Rows from block 2 of a small class-conditioned image diffusion model, named by matrix and row number. Rows with one number belong to one neuron. Each number is 500 + 50 x the weight over its row's rms, rounded and kept within 0 to 999. All counts start at 0. Numbers have three digits each. After the name is the row's rms in percent of the matrix's.
Before each neuron's rows are labels from the 100 images, of 14848 (inputs lightly noised), where the neuron reaches its highest value: "colour at peak" is the nearest of a few named colours to the mean colour under the peak. Only what is clearly more common there than usual is listed. The data: retinal OCT scans (Kermany 2017). In brackets: how many of the 100, against the usual share in percent.
# fc1: MLP up (model.blocks.2.mlp.fc1.weight, 1024x256), inputs 208-255
# fc2: MLP down (model.blocks.2.mlp.fc2.weight, 256x1024, transposed), outputs 208-255

colour at peak: grey (68 vs 24.9)
fc1.203 093:579458546513532483483554553511553450509495506439533449516498557552449471459465506540383488470529543500556514501543536489476519556459455488529513
fc2.203 088:405547523470499448488438510567490560468445517592495539535495450449509534545570472469573478461531456442514492511515422534511553432527488487357524

colour at peak: white (86 vs 2.3)
fc1.524 096:465520478452376472433535613496516488489476471515511443444528604510507605581602491458602530506591446474509481530509490487492515495529587595506578
fc2.524 083:488447520606566535469552478406504432567535595532442455544478548549513448436510566535446487440555520427543563427478511474496507464523623501572439

colour at peak: white (99 vs 2.3)
fc1.387 092:544494500477531483523540556439525402572451485405406442529505594515411526520526531486513484508490544471443439474543545529543523490428427555494513
fc2.387 078:472520447474452496473442509571605435558463435533464558451488445434542543492438473508619551521521473489482578513510497491577555475455525439428568

colour at peak: white (88 vs 2.3)
fc1.702 144:572421562522417560459520544470531460559542475479559417480471585521474569489561548493498534496551494572480549454493523438555494491481488537468437
fc2.702 139:498520451644564529560512444542524391547537578518563461634535412440515482537432483504430475528475608480506488474552572502484546528585527512548518

colour at peak: grey (100 vs 24.9)
fc1.446 108:408620463555459448459495608522468500440498445604464523482555498452615563610502460522561507494525468463512494509544447519463476488502461476478544
fc2.446 095:485521469413469504514414510514401574446450493563551511464478419491510473580516530464599513535477436535496462498476461464560423526529490500551559

colour at peak: grey (98 vs 24.9)
fc1.162 104:436486422494497519491458432513530433447474607536499529504508499447503546624473488525514497567433560452569453491544413478561488598519551597462463
fc2.162 106:553575554488492486463501507514452606510489504471571446498572422493501488429559549437551506449485471523453443530479474458455553455461495387493494

colour at peak: grey (55 vs 24.9)
fc1.398 092:530547482505554467475566539531540449425478512562458504537543539588508588544465501412538535444449481491511417509553434536424496490577490547536507
fc2.398 070:487473391494510542502459573565471432450418469492462477514485538450485498604514385473498579532559533514577423597435439574505493539552480514384432

colour at peak: grey (66 vs 24.9)
fc1.321 110:542459544514518468493514458528482539611485408528488550475456505546492518477537513435605538507586550509445459416583534430533510492404485476506454
fc2.321 113:490483546523508477532543462402435453412498493498575491511543519489508458351502477555404512446607508513475503417405596597524489431457492449509485

colour at peak: white (88 vs 2.3)
fc1.103 097:507542566553424492466484551398480525486545450531479455593487531516461452510496550479587457515638564428483481445526536518463588407459600526488503
fc2.103 097:542489477538552489600579420454476457541537559506566428621525510489474481488490500505403466472545551523595581515439513562420505459485473510432531

colour at peak: white (100 vs 2.3)
fc1.19 091:518519517446388533476484522504507483502587485459525493461483518493500564540521570434567460597575499537421402536599493460488542522473515518541440
fc2.19 096:548501520582514500533586488482445513504499395504465467532498542486514416509481511425510490430552533624565488470434578538403503530490420539547457

colour at peak: white (50 vs 2.3)
fc1.676 092:494499510559375481435488492491472484539513499510479520487505534408518468509498516463572492456496351455505456491584487460489503502467595531530582
fc2.676 080:515541439438473516541562609506451478488492502386564519572496461522421476566451504523386561558407566569553438518593509566531433619491438461512540

colour at peak: white (97 vs 2.3)
fc1.440 092:546505535533487472424513502531499480446555532431500399425506548500534533531501530459504557566582497527479483441554498503541459540431579497531481
fc2.440 083:527519550506421546546475466552405484491461542453528473461454451452458555539538411436375529514432509532472471557457470489515474559515497425570549

colour at peak: grey (60 vs 24.9)
fc1.480 104:487575482499491480445480567622424437359538553476443445483535513467614560567484481468554552505507553489482430452526472506426516555437456520529565
fc2.480 113:496503485443531483515492471518447597551513533593579569569509394470365432522489470549550453559524476487514553536577523534509439436602446488505504

colour at peak: white (91 vs 2.3)
fc1.301 106:516426453575482513456466519516494425538557459449508453539517602546487492520513478580577601473547566517466393477544541580494570514421450520503473
fc2.301 101:454545543440454448447416481432489531614498435561589564501440426497454478633537486472501437449528431440480568470570549493497538496489534438396484

colour at peak: grey (100 vs 24.9)
fc1.41 101:442420555556521450509443541451470565522472475573505573576503489511471486597528586460527408426476428536468584464526519424556506475484509412472482
fc2.41 110:572556496507470572508521536540557496493545567351540457423537510480484468512456454494413565558543510468553426506562441565475462488586501539626531

colour at peak: white (88 vs 2.3)
fc1.423 108:574543510421500478505539549518520451454499537445542446450508550513569576520579482500506554512510516443558444494531514460386496517355515565494480
fc2.423 091:529428525512571492452503429596465483566529532474512473549489486456426437543397453501499496513463516613591567493477512507454450425430461426484512

colour at peak: white (64 vs 2.3)
fc1.713 094:581478528536514560429483550544491520561494501433553514440536572509510543546522489488517554508563476488462472482565486466567471475477509478435372
fc2.713 090:548448534542544535498531482494507443552477475510500462613481514519405421519520518512457458432623567516523510495469551519456520487457494551478483

colour at peak: white (71 vs 2.3)
fc1.672 098:549503427557412505530489553497510450568511519459535397454501528523471582603526502470476552464449544492585518532548416455439449552525476541450527
fc2.672 105:425475478459476448531441529516477581472455401618461563493566479422518496509437432469493488504464453557399409554555441511478534471500465483449532

colour at peak: white (100 vs 2.3)
fc1.700 106:553483518520522469567511439458554521611504573483547433554533513578368510442577446490544500421576585480513431535474508570458509583453532526475418
fc2.700 119:482526465554446452527484543521450460586461475595466558573473524444455555560508430465482483497480485499470509479578403517536403507587548506443602

colour at peak: grey (100 vs 24.9)
fc1.542 102:430452533499479512464606494527504494430607546501514486506510460421568532470517395525429476513528558515607530601481490556457426526463474546456436
fc2.542 104:474544481597528525521524405414547507516486527547423518537511508555472424453524584466469465475506522471433542407569566495461569456464546444504502

colour at peak: white (100 vs 2.3)
fc1.447 099:491518580443435418494529623517476548462502469561517443424443495468554544573593449486489445515493433455528464545545437395502541440486469528384506
fc2.447 091:401404464564508546545550526438586477542562574476527486594481540506436469530465462577538554514448554513574519498441522528411507554464461571404424

colour at peak: white (99 vs 2.3)
fc1.139 124:520493564550478519505500513472535472556543492545563448469440620511501546571582566434532520467515524571453478479523515507476521463438442502476440
fc2.139 115:480533444505524581479526521541505392501533509414575443497523425403556484528399481498450547528500519506546434565486517509480532562612480559482497

colour at peak: white (100 vs 2.3)
fc1.95 098:483480501562444529528541487489528484602480598524476407479445488569539574434484513541447563492554461494579454542466494519570471512510583552451459
fc2.95 107:487536475490425513483462557543457509564440461604520539526460446485507496509510432458488477495478424530438505510602393411537450578556524490548575

colour at peak: white (100 vs 2.3)
fc1.313 088:497477486585493517473529562469577440470498507465424436573477620542439533484588515490399505430458508532519486490561499586450551507531444519511431
fc2.313 073:563545392431492442427494568547470523511454446544513449450457479490493528586509476529456542506481489441496448527489415465503459533450438582401522

colour at peak: white (97 vs 2.3)
fc1.241 090:491469502474505472475561492393583473449499507435501433553472573546495515526524495456522486469506595504528510486513509530448530472405454521537499
fc2.241 090:489508489512525465453475525561527540483493505559481470479532540452484524506446454511422520510502476468530492477485462487526534492445485431456546

colour at peak: grey (75 vs 24.9)
fc1.347 095:504380490479508531442477463478495512606526520386456465484468531489453499536553520520587574440523368514474491436582499523592485470545553471510509
fc2.347 084:534464495391424495518517469521483529430468494470591499523479431493505572544508450527454538598493413513561485518553481580452538553472448503541576

colour at peak: white (100 vs 2.3)
fc1.587 097:552477545473416525429539546520576461643474413500520431504467595514449524555591471435530514473560480498463464560458503458469597483471450474493486
fc2.587 095:545453472586524538503508466484448457549576615486552410586505554521447424516493521530390438488567622499579550486450504561436451485495529559402490

colour at peak: white (77 vs 2.3)
fc1.239 128:531482507549498560475570534524536448548470549430426350483513587498471561492577500451420543459522530516512473541472481469419583489475552547503513
fc2.239 126:564477485510524485505482407590436496527501486536471521545538436439424444500373452530436460505424518615515520553509518506449432477550387450508483

colour at peak: white (47 vs 2.3)
fc1.674 098:459360500507513452441551462398566472487505487543486403593505504501489513429545470504496537505426544528511536419531545506511485549509474525521476
fc2.674 099:454587554454416432478399553521510577510508428489603502428443496448545509594528519432458508535419448430432486463585472460540615505479503504493483

colour at peak: white (100 vs 2.3)
fc1.464 100:472427592522468511459529548518590477504508470494415460550495598581516590432538476515471604435544514458511450529457469523455440519468501511533491
fc2.464 106:528525452436432484508447480535441539506464539548639534458452406492481479492512471504503513509447487547524506460530436424526478512486426523571519

colour at peak: white (90 vs 2.3)
fc1.14 127:534445546533430517493499539441488474566558474503566402506487593519454558527608507504538535491580485569480502463532466476543456470490467492481500
fc2.14 113:481562449610570539493485487589487435484555559445578509577590380405549509557413459450418487522469578493512474530562528542480506532619542517518515

colour at peak: grey (95 vs 24.9)
fc1.668 101:469465522545574452512449438516503470469582550415432505501463522536574497407492517507511546480379500569433438435557534509500564498538503476512429
fc2.668 099:416540578465456475406539511488578584530434464562594425419456491488474543615522507473566469539553383385545468489510481485526501540503481513591512

colour at peak: white (66 vs 2.3)
fc1.126 090:553411531552467514507566536457534494558487536487469492510434588470504545492484432563473545451536512524476462517492462458566454505447554545475512
fc2.126 085:565532476506473557513562508519355507453452484515569436524485457494439509496488422487445514518485445549511465501517369496455517556571446488520516

colour at peak: white (68 vs 2.3)
fc1.485 120:548385578527464555492550429467482540558580419381503434434423547576527520446560565526459564532512478550492505436486571430601488526406468494508476
fc2.485 123:451551514360423556496440565524455516453397490388548461409484500477514513520521459512449566522452392515517428531591501551516529503566444541556505

colour at peak: grey (90 vs 24.9)
fc1.249 095:546488565578523532437529543568509479495554456453492519519537564506515449436422496421375521501431515520422501485504472589499522456487446468561422
fc2.249 091:427443521483511421545416478456589580538449497527454520511491526532486512490507534507625574491508481474420480423554491509491489527427509462508556

colour at peak: white (100 vs 2.3)
fc1.714 092:540480513560534512386548579491574507565479517542420451631465566603435572451496472526426505425469547498520428508476503570425514596565518536468451
fc2.714 085:502499449448445446492476543529427502555472420614503521468455557481475525621438442404516478509530512483467530480471353451478509457491473500388528

colour at peak: white (56 vs 2.3)
fc1.131 090:507472430548473487535458457460583428537452489418459419546510586492400509558545484487492506457453537501445459486556486557414496586471439480568462
fc2.131 099:465462446490482443439431483546512565518520431606444531515455498435570481545381419452618489431447515519462465484535472415543503462498436451472457

colour at peak: grey (96 vs 24.9)
fc1.23 101:555472518468413463459452597507523602556458429552493492443505619529468519532567503423499546508526501468439489555531437459500524401485463472432389
fc2.23 106:538463481530530559343533526522441488503479494416530433562421493593486403530587545525545506501578484532546553516485543524455500447514443498557439

colour at peak: white (66 vs 2.3)
fc1.236 092:535493503563510506439487447544571508584491458434528447581429491521438437461559513486477547425460586515492452482557611457517556511484497510517379
fc2.236 093:456473529506527490478476542500575462532470386598468568452483548463581532488479538457528474464567420453485540418531525497528559432424532421435512

colour at peak: white (95 vs 2.3)
fc1.298 090:538458517571471517467567479496501566550459530419542439474486563488454518512539476434490470450548479522459464526517521521505519448494530507564465
fc2.298 092:543419505566563578573560426491416429552551498529494456587463488490471448521491490525452457458542617547535527496495548528434492474512461475506528

colour at peak: white (100 vs 2.3)
fc1.72 117:560595529540582516523538466399526458523427544445488501573471540482477543544498534405527423464531604467440447479578459448507587479509562548546526
fc2.72 113:501445487458446402560419547519525603492471444534570468378500557535524482472449480534463576494435453580540475510521408511531434500440458501471460

colour at peak: grey (90 vs 24.9)
fc1.640 097:474461506524598460543521524612506455584517507445457440579582481455480489489493542498459536530420420529504496536510405533496526479465480439400461
fc2.640 081:425529431461414469519477591528416539531447451533544511426454453514518533503563449466482493522518490394432574465520452503495512591562479529536550

colour at peak: white (76 vs 2.3)
fc1.707 095:505465536522479504500406529429532398517524554432419405507534556525589548480536516476411598468515475486481469518537464493531420481530587571459595
fc2.707 095:462517448497492444365472434550500531547468459586398498415435440514596430547538513505507496538446455483437504466552489394541483504456516407497564

colour at peak: white (100 vs 2.3)
fc1.369 090:507532414532521459487549513475509499541463538484485405549507577589472531473546470481494553435487603590507436571520532508452563518522411573455471
fc2.369 090:474527411507529415427471535538540526532486450643517526449472511438515554600396487431531534514469509513485461531557457445532495507498543471438512

colour at peak: white (100 vs 2.3)
fc1.161 097:469549515473435477413535483510559428527449451623498440474485521496540520574536485443441460474563453424530472528461412497506431472486565519514487
fc2.161 088:526397463572562535449539426447548468561562574478399434576432556553482434452528519508439481452470516455566508490442533492392527461431569537493485

colour at peak: white (67 vs 2.3)
fc1.529 089:491461604578594455458477533449540494389611553580490462486514531497470499433497576496497507474563597547475460499545549491468555450443533476542439
fc2.529 093:498580484466490417459478483525585455525410470520612534430467509504504461467534551456441533492510483417532619486525489489540499447449529452476534

colour at peak: grey (83 vs 24.9)
fc1.45 117:548458479529559470474464531464575534422574547426539412454417556387465563578503550396476467483488469481474428454562471577489575437466513531540523
fc2.45 128:434579454469441470399479557494427552496508386412485553470471460477611504521507402441506564506513452481482508499532451547515536620500394480498485

colour at peak: grey (56 vs 24.9); white (43 vs 2.3)
fc1.614 113:537376443497462539459536468517519483577493493473514403552507581544475515494504504540528619534482502545426440472532537496540506539462498544473450
fc2.614 105:422511509439512384511399456458465521558495456593583591530487391478446450606504511501533421468514438481482534444577483493523496509526537414450522

colour at peak: grey (96 vs 24.9)
fc1.297 117:580616464490396492530632493475516452425434516419572432496532531465583548570510492399549484582517511420489448562548485494585444431382605527517469
fc2.297 124:454399564598523476490534448417422554435474488528498508568497477528539500491535511506536426486437564552552539365416530452460408558389463534578519

colour at peak: white (71 vs 2.3)
fc1.482 118:520497506452484481508491528446541464598515504511498493515477554461406551625560521478508519550467516548410452515518505493507492477488439512463498
fc2.482 116:537609448573487542523479499563500430544535476399571464469548473442575518574473490459498524483524502501489440534530492532479559593583427542452449

colour at peak: white (61 vs 2.3)
fc1.386 129:541456529517422484472548580491497479552569478500556398429493602517519578550568525530527551493520471538428499486545525463533485399431453534468473
fc2.386 110:497576457531555540528482471542491480524565583457578421528567357414517476506386445458442486509461582502523501503509521561491544544605531511544466

colour at peak: grey (74 vs 24.9)
fc1.471 104:509570575465459464562490516467535562557581502377581469419484526534514541601562457490517554548507536490483483508517562495408498509474478464460451
fc2.471 094:483510379487493551502459584585434455538465461523494523568610515427433471583429414462468481524466489565437516565519443599519432532566471522434502

colour at peak: white (93 vs 2.3)
fc1.650 094:483442521550523462450499475493584547571526449520442464517481533526461459415582459539438556474522528588525428511487568550475536442507488549536433
fc2.650 099:528550497395463451511493487466474486514416412543572576439441471481501533555539539414438527478510451491497536482559441439492419452397440512515549

colour at peak: white (99 vs 2.3)
fc1.51 108:507486487489452577511541511507469527530550450470570437412512568430472592558606506470518558566497491561423455560534486418526544473470462504472476
fc2.51 114:477539433597555567497529533540540400490523543450509422483533425421579495460429447470457517472453568495515491538453507549445526538542459562552485

colour at peak: white (100 vs 2.3)
fc1.214 096:503444557599390496460533523515488509546514540491496423531473588483490570510498485513473569498535486476573462453520494497474452561470598475465557
fc2.214 090:549519464471456515484525564502359499473542568503577469506456453468476489563502422441363540494450464598444475581523417438479452603578497500546547

colour at peak: white (97 vs 2.3)
fc1.102 100:483466563521492486443503452508559453481449499452502471512450526574500482424575504498455527483486552531442485486493593478466498483519496470524537
fc2.102 110:474524458446488483486504461584448466473424497591528557447471482436500532472551438435486479526453480536483458517546477475489518501430493506547475

colour at peak: white (100 vs 2.3)
fc1.130 086:395449593524435441461448566496547556447445538496557477502498526495541512501554492516487478521607472500528411474456460383511426439530580504506596
fc2.130 088:558476536486496584529555469445341456438546564445536449506492411511499495516519499492397481525462500552535484457454482539448580560514431515528514

colour at peak: white (98 vs 2.3)
fc1.68 133:545496541541462485436465549491558458563495510447578393439482581546464555579576527437487564480486488539475460493456507512559522507445452499486421
fc2.68 117:471531483549547585544517495531503416491569553506560464535537422413570507560379433488422469545513554480491483532565519542499552566576513540485515

colour at peak: grey (80 vs 24.9)
fc1.335 091:537594481559473543441488551500520484551531537562530491531525512472541532620489457438482539573522503492540509538528414539466439405547513559505532
fc2.335 079:548505520498513490466557453577427542524414456489483434526524428470534501531446502481500481496477506605464397517531502459527506567482478412512477

colour at peak: white (62 vs 2.3)
fc1.754 117:603609498496455455404543667530475575534515535450488488440446517504510532531497466458502469566524521458426487549497412391518499393464457499441581
fc2.754 128:533429577558532521437591374489502487499552470448461428585507511490512492495568530441444473421470580569500510455498605573442491473518452560542551

colour at peak: white (100 vs 2.3)
fc1.736 095:537471599577537473494512517486584425518585549524398446526471537562513484375486498493461540493495560552491385525503585575480478499466436598541481
fc2.736 099:404556552415401446433488574476432542529481408493667508440436454486528471559525486453492546494475415439438546457539466443543582519438531549472590

colour at peak: white (63 vs 2.3)
fc1.557 113:494548610573601468492562512509619505513576582398438467519542521503506495548558475477416477552483628523494396489531502545426493555460522549535499
fc2.557 117:519506570468440440413427499538470535494482408422547545477444470447524506459476453559541542494460458461459468503460533466569454509376441416522471

colour at peak: white (60 vs 2.3)
fc1.9 123:468487379495461523472553554516506473551497526486454407505496606520501502502553475567522557553523554447559446568527479515482522513498532582465528
fc2.9 117:448491615513509416500470470539596513589520479582553507546494468401441492544409494475491452509532489509513524488533504483536560412426503427422495

colour at peak: white (100 vs 2.3)
fc1.501 100:549543516547436527481512602447536494554502471450533470460498581510504562651540480418460557492523496504505454548501512440444554456421511543487574
fc2.501 095:483468484457582477511523523583447543483461467492488525511533511397475505516422427464557525542454520647407427464467459495452485445476404461398475

colour at peak: white (100 vs 2.3)
fc1.325 091:472460672544506495480516494505532468534545450460468383594485524516483570439563483499443515446558584541482528517526551559513485457479509541511520
fc2.325 099:520573446452456523465462504548562574496487542526597500371437491468529570470528438433354468521475420452473539482550417486516510516472494539480548

colour at peak: white (94 vs 2.3)
fc1.368 115:564443540534455481519474542465552516572504495513522431437454580513484611564576553459475536540527508568483461494503460455516515413451404523461446
fc2.368 108:466558454549536554491531564558487460516553520432581419497556444428565461512396469455447528503474518541539453525507512543473489599602502545499483

colour at peak: grey (62 vs 24.9)
fc1.648 112:540557517434496534549526447423517430563525519513448458587527536520367521611500451560395482504424490485518570490477494536488497470507536487470516
fc2.648 121:434531521517501476573504536493574544558402444595499531470538455461498467463395495541485496565502488435450442558550564492545575528498506451447478

colour at peak: grey (55 vs 24.9)
fc1.647 090:475444539575549502432547546473548447445505469556450482579534547565501528419554507486499589414535564449453530502485469570444539523501520499521463
fc2.647 091:499542523469496458485460488513575524578480512561605496510485484485451473547515537496456457445503530428554578515533507494536432380422466549461541

colour at peak: white (100 vs 2.3)
fc1.475 100:511467511492484396523552561495555600561521548460432408499509487520477503468587523534528470516545616484544540469490499460419491523479535527483540
fc2.475 105:462520399426429535526530639525449543498439457490566542461412464477453532536492434432504515527433430531504452516552377497489536595561461493464545

colour at peak: white (98 vs 2.3)
fc1.381 094:499505437560448530453576531525450530555441534439499490484445529480602535556542515507424510456424471528521475499474425474475465566448517581430575
fc2.381 095:450548523405460417549440502520471560388421474571499552485480473447445592497529461467537516569437480527426485465528455503516560553531528442537571

colour at peak: grey (90 vs 24.9)
fc1.613 102:580555375507464496472505557457492441517534581487482464516503556490540538599552433472516499515438525508520602494575491517416525503473543493481498
fc2.613 109:482485537511488419491447473527532534502409442596592552490538517453540425476452505507458521521463463586489478505456494501543455463514506440458452

colour at peak: white (100 vs 2.3)
fc1.512 085:500439592499485459484508535552509444454490483486383421553442558525468563457570558467471533452576518555428458498526538514509513458437503516531516
fc2.512 088:498487431524446531538460390518439485492527556465491488542462488521529493502527433509529555453508536546504538465431559503436452563479386501436551

colour at peak: white (56 vs 2.3)
fc1.486 091:524452543508418480369561567535486450560531490631480450518477547519585555547505418608444568516439567524556512588556445447441496542558549594477512
fc2.486 082:562536434459449499459458615494413572533491489582559570481460457453460528612480538418434474509528466538403492473588350451494548562518458479485564

colour at peak: grey (78 vs 24.9)
fc1.358 112:491557352566512484406478521517498510501435478421516511507443540570459462507470421532550618544473519511477454534510491464465510530502515497494488
fc2.358 122:504477508455480513503401510587512465559447479553488505540441534452412534593457502572469508457471481376541522547478553508526534551488531570449488

colour at peak: white (100 vs 2.3)
fc1.73 085:511485409502468466485523471455511413480495483496442435539511593505442550457512552479396561472423501531539402548521522546416573541471526543500510
fc2.73 081:550504491619605513411517465470594453502513597486453418546462521532557485524545535532518498435507581415533511470460541465496587442480577546464460

colour at peak: grey (62 vs 24.9)
fc1.455 106:467438559510582459431525486485500498422548462580460477582520542505459440402523513504513447480540605536487572459546599591463510453497545457575562
fc2.455 109:464570486435412517620471503466558526577449489457648446380499444550598501538523568519498511528480392434531472495588499468552489530466500512518481

colour at peak: grey (95 vs 24.9)
fc1.598 119:532571422511527505519479498530537506504469561423452527412540486460473532589437415507499531591528480493442456554614476480544433584575620479451575
fc2.598 121:437413526524482469509507511484546504538474478563523452556427545590406505491525564521488484420469445595540543472501498467455525499531420528535403