From a checkpoint of a small class-conditioned image diffusion model: nadamw at rate 0.001.
Rows from block 4, named by matrix and row number. Rows with one number belong to one neuron. Each number is 500 + 50 x the weight over its row's rms, rounded and kept within 0 to 999. All counts start at 0. Numbers have three digits each. After the name is the row's rms in percent of the matrix's.
# fc1: MLP up (model.blocks.4.mlp.fc1.weight, 1024x256), inputs 128-255
# fc2: MLP down (model.blocks.4.mlp.fc2.weight, 256x1024, transposed), outputs 128-255
fc1.146 103:550558566472557421560458505497490533456448561503507371491479433604532517524441540443533458510573456482541457539423471565479497569513563449457501617527561557417562476525458400458451580516481530509463530433497539529526487521527520527501442493407471477544474518510567521514514453526461410485452503492510551547563512480584519545514496497507550422486443507531568483489479490494618582474444
fc2.146 104:462454543486538484430424565450507533562506485487515493418491515472510507458441611481482534470443497551458480453529458527491520463447536432452500400566514469537528552357400561572520535558485463517445492583464495543551477419446507456485505489546483495502407434464392482507467485479497413563536556497444471477436419386449463512469469458475452562520511442539473466512540477505428459537379
fc1.147 100:504582410527535553424562445466467582521457559564486534487490523499562474474509491493483558475461559515516523517447532443602430435542526488487582557592515448432513510596509450522505503423468528584483353431474469467480525566451477542442510467412427494487468434553523436505500413507512497488497537492590467445567480544482566524551483581454418502447555514496513604549453435518481497529496
fc2.147 105:530442486487562487484468529500532511485519597437461432475446520433561449388463607419490483435468435478501485470495387503465493357442558495581545493463441474481517554444553455584489494540609555455483465546549581615539472498396428460450538550592430491496482579466516509584547506475555506408553500570524510459525501474468525513475475581454477565518481625483505515475491520472502483485659
fc1.148 087:499479531463458509501456449482456573576554458484505506467494478474433478485430507396481468594568441496503538493506572608422489525460497596496567540538539539494516521532476462454607455461441587466564448451558424529588558549455418492465416396488455547496444538473456407536491511462551531597444448575504561487562548379606458504492388471471553458586573499535620480526452493483451560579533
fc2.148 091:485453473525523473469518553449486455550490508481583544437479506504566477492437522424501491482453550492509402383515496496487459503448525346437451464531548514533509422463441568486481527550523421500452513526470541577531474451488462418449553512477565450490531479462471582481545442594493455481541512436443514446516443535436453464534580514409414509446468556591464470581528539445512488503504
fc1.149 112:573509613452543494541502496507571493407415454458623502416473534502591408445452498484574529454503541528497473503479442485412465480546511528485489509438480543589326378495490559446532467508486509498520589433528514569438435559485455475551563489472622427547504498480485506537514479492510485612444561500465450464489537529547497476459498547544479503427513540571447503492489546579624539570463
fc2.149 114:457419433467529552570487636396463510518489533416463578562576606406424485540581557511453534470497481456537522505510541528521537408468506457487528432544628443558547510485508515500503533529502495504497551554470507495540439469462486541416492481542512560514462460575416400467533519600477496464514449499498478558321395449466538534540563408498509528429545505550477515444380459438479428512434
fc1.150 090:500481561468464424470475495507453536506562539420584490458541540443545430448421529458452437491582404517499448440511486536538473652465535428529501537465551499497528477499474419587583508526528497475542435533566589509490464479433541530515570535447577513501469479540484423481449452430454470505529488551457510465488569504568511508473484518552373491419458389517532557433488462476463550473422
fc2.150 082:489456510467548638447437504430481498532468519483478553440516452509429425543422507534516559479474451534446536472460486464593475477476532518411478557415501550515513477455528475608480577550492539510535410517516452498554464472492510494465650631498496570499488573505554453556490401532581508555544468436544512436469575456431454526438427513503461433504503517488391532529512497504429614511502
fc1.151 108:516440502447534546499515468542422549493474563471521642460477567445476490544431561484458465516501548531515514509515565602504565520545505549524551518597531434477503517512477463410508530450374449452569491481436410512429513436528403512459521469425519615526442483469433506469539548540616453486457469520496517505565579502503497430482497374559462576416533458576592585442524432523477584508463
fc2.151 113:466495549422475470502486538503442489534549443384496562500443520460550451431463456488444560434455499480457515522444456508499463541464436528504484557423529554444492371476511521494456525462462586524513462419477456537530485540534486497518533594432500545490486536495503530516382455464598464487401477500482497498438527470517481527501486472627441460540459396526540503506406509510508508494441
fc1.152 097:611492524490464383497492401504496479498454502477514476324526441571541482507491496494412549515528435484544411539449417461493460580546497515500476579464425580567478554524508498480565483493509461453441547417517523551517529578460497526539446560503524518489459446499417460502468487489438384561466592541475610500413503608545487521510532427505462492488462517533415496496389575545502548523439
fc2.152 094:477459462546568513438471539536431413436427458446549483554489496455516475412566558523486536434448506533475499474456571503515568437463514478504554415440518464650516540400471528441487540525531554518536535599448530567428443471463535451499570437591461483526528446551516464560453525555579454484528604529490456426422415484417496449585418546450490605477434514513504489488516492480468441493480
fc1.153 102:505479456559482430546537496468525516408616538512465474447463479492527484520503466529534464491484490521431501481565475467512494541569508561539631576516426507581498466495556518573557511443457483585543412535414448445467525515504545489510462504508500554468568483477510471441518415489512520549460516438517508477469498563522595516521492534362486545525490559555463397503523517517517586434398
fc2.153 108:544571411570562417451490519498587477513535323487583472525456479490543492520490416534577568423504516529490547564689534489529412491527468402451485468565525534511488488520446538508487545582439470562437488569484459532461496469536521501525473466470504464464525474552464479476515613555457488541558502463527421501503387430384374515529523502420485476531465521552482531569624519462460437484429
fc1.154 116:436421534463537468492525504548389472533469452539465473411495477489557413491445468386451540513479546543603562490452505499583446486502549508462481487496575525456455461547562482543576488417473508414498522454618413536546468612534489586620482446456531481443533433544555534502535493507602446540428527530506539492447533608562518518595486461648500536538470494558444590509465477486534511463494
fc2.154 121:484556468446507372507464532459556476494505434511510465581496530469504454481462534478511478443542517507392569505531476564531474494485492443497558485531549570505504500394400525502382481543426537523347520589471551528551427505493520461415534570503513461530482576516479617504582460526571497396540454513458440466501438459456417497494560542482513517478402551486431483530570550496496454517418
fc1.155 101:473513481509545557486546447593464418562492518475595547449493526513586488523456574469492388511615509490490490551525600517520508509474576524490482422404502379559459522531535491479471530504539475468575437512434518518435489487541484541604498558583621523505487503515478445578488444466485436457475506448540525406521551524475347430448541550488535547464463494486510577529520510558545485556517
fc2.155 093:456518504476555468543448550512540493435455432522364413495481468514562553478512438443528558424428548436536546499572522572480547429481453489520519459542552520533525498450429457583473447570452435568425524512557522502490574366476559434491514504575468535536506469419471552526464510465538438454506542510425494540547393492523491457497473479592464504488452508510482471584595473402420449407509
fc1.156 101:364391487478519494473526493528401515478499518520483505499514620439485550523487541452432460490517433522464526511543444523549515499544510485480551458502518485473509474503484461469490542473493461572572557522480454502483486467510531463409418445549545530469463551509432403437507484479552519546401488614485511466481562555489502502458447499424542459418506527566584542479578495584473574557495
fc2.156 102:520542527444560493546496518453598451539473489447532479442511515479524479389462547405545478451491563575537474526429443535459448525489517518492508395449444480535516499399463510360395548526538414558491476491449449479568460452488473423547557589546510482499394528418477607526485456546441403499505488557463466500479513446454411464468540568568483497479543485492491482519487497453487503602508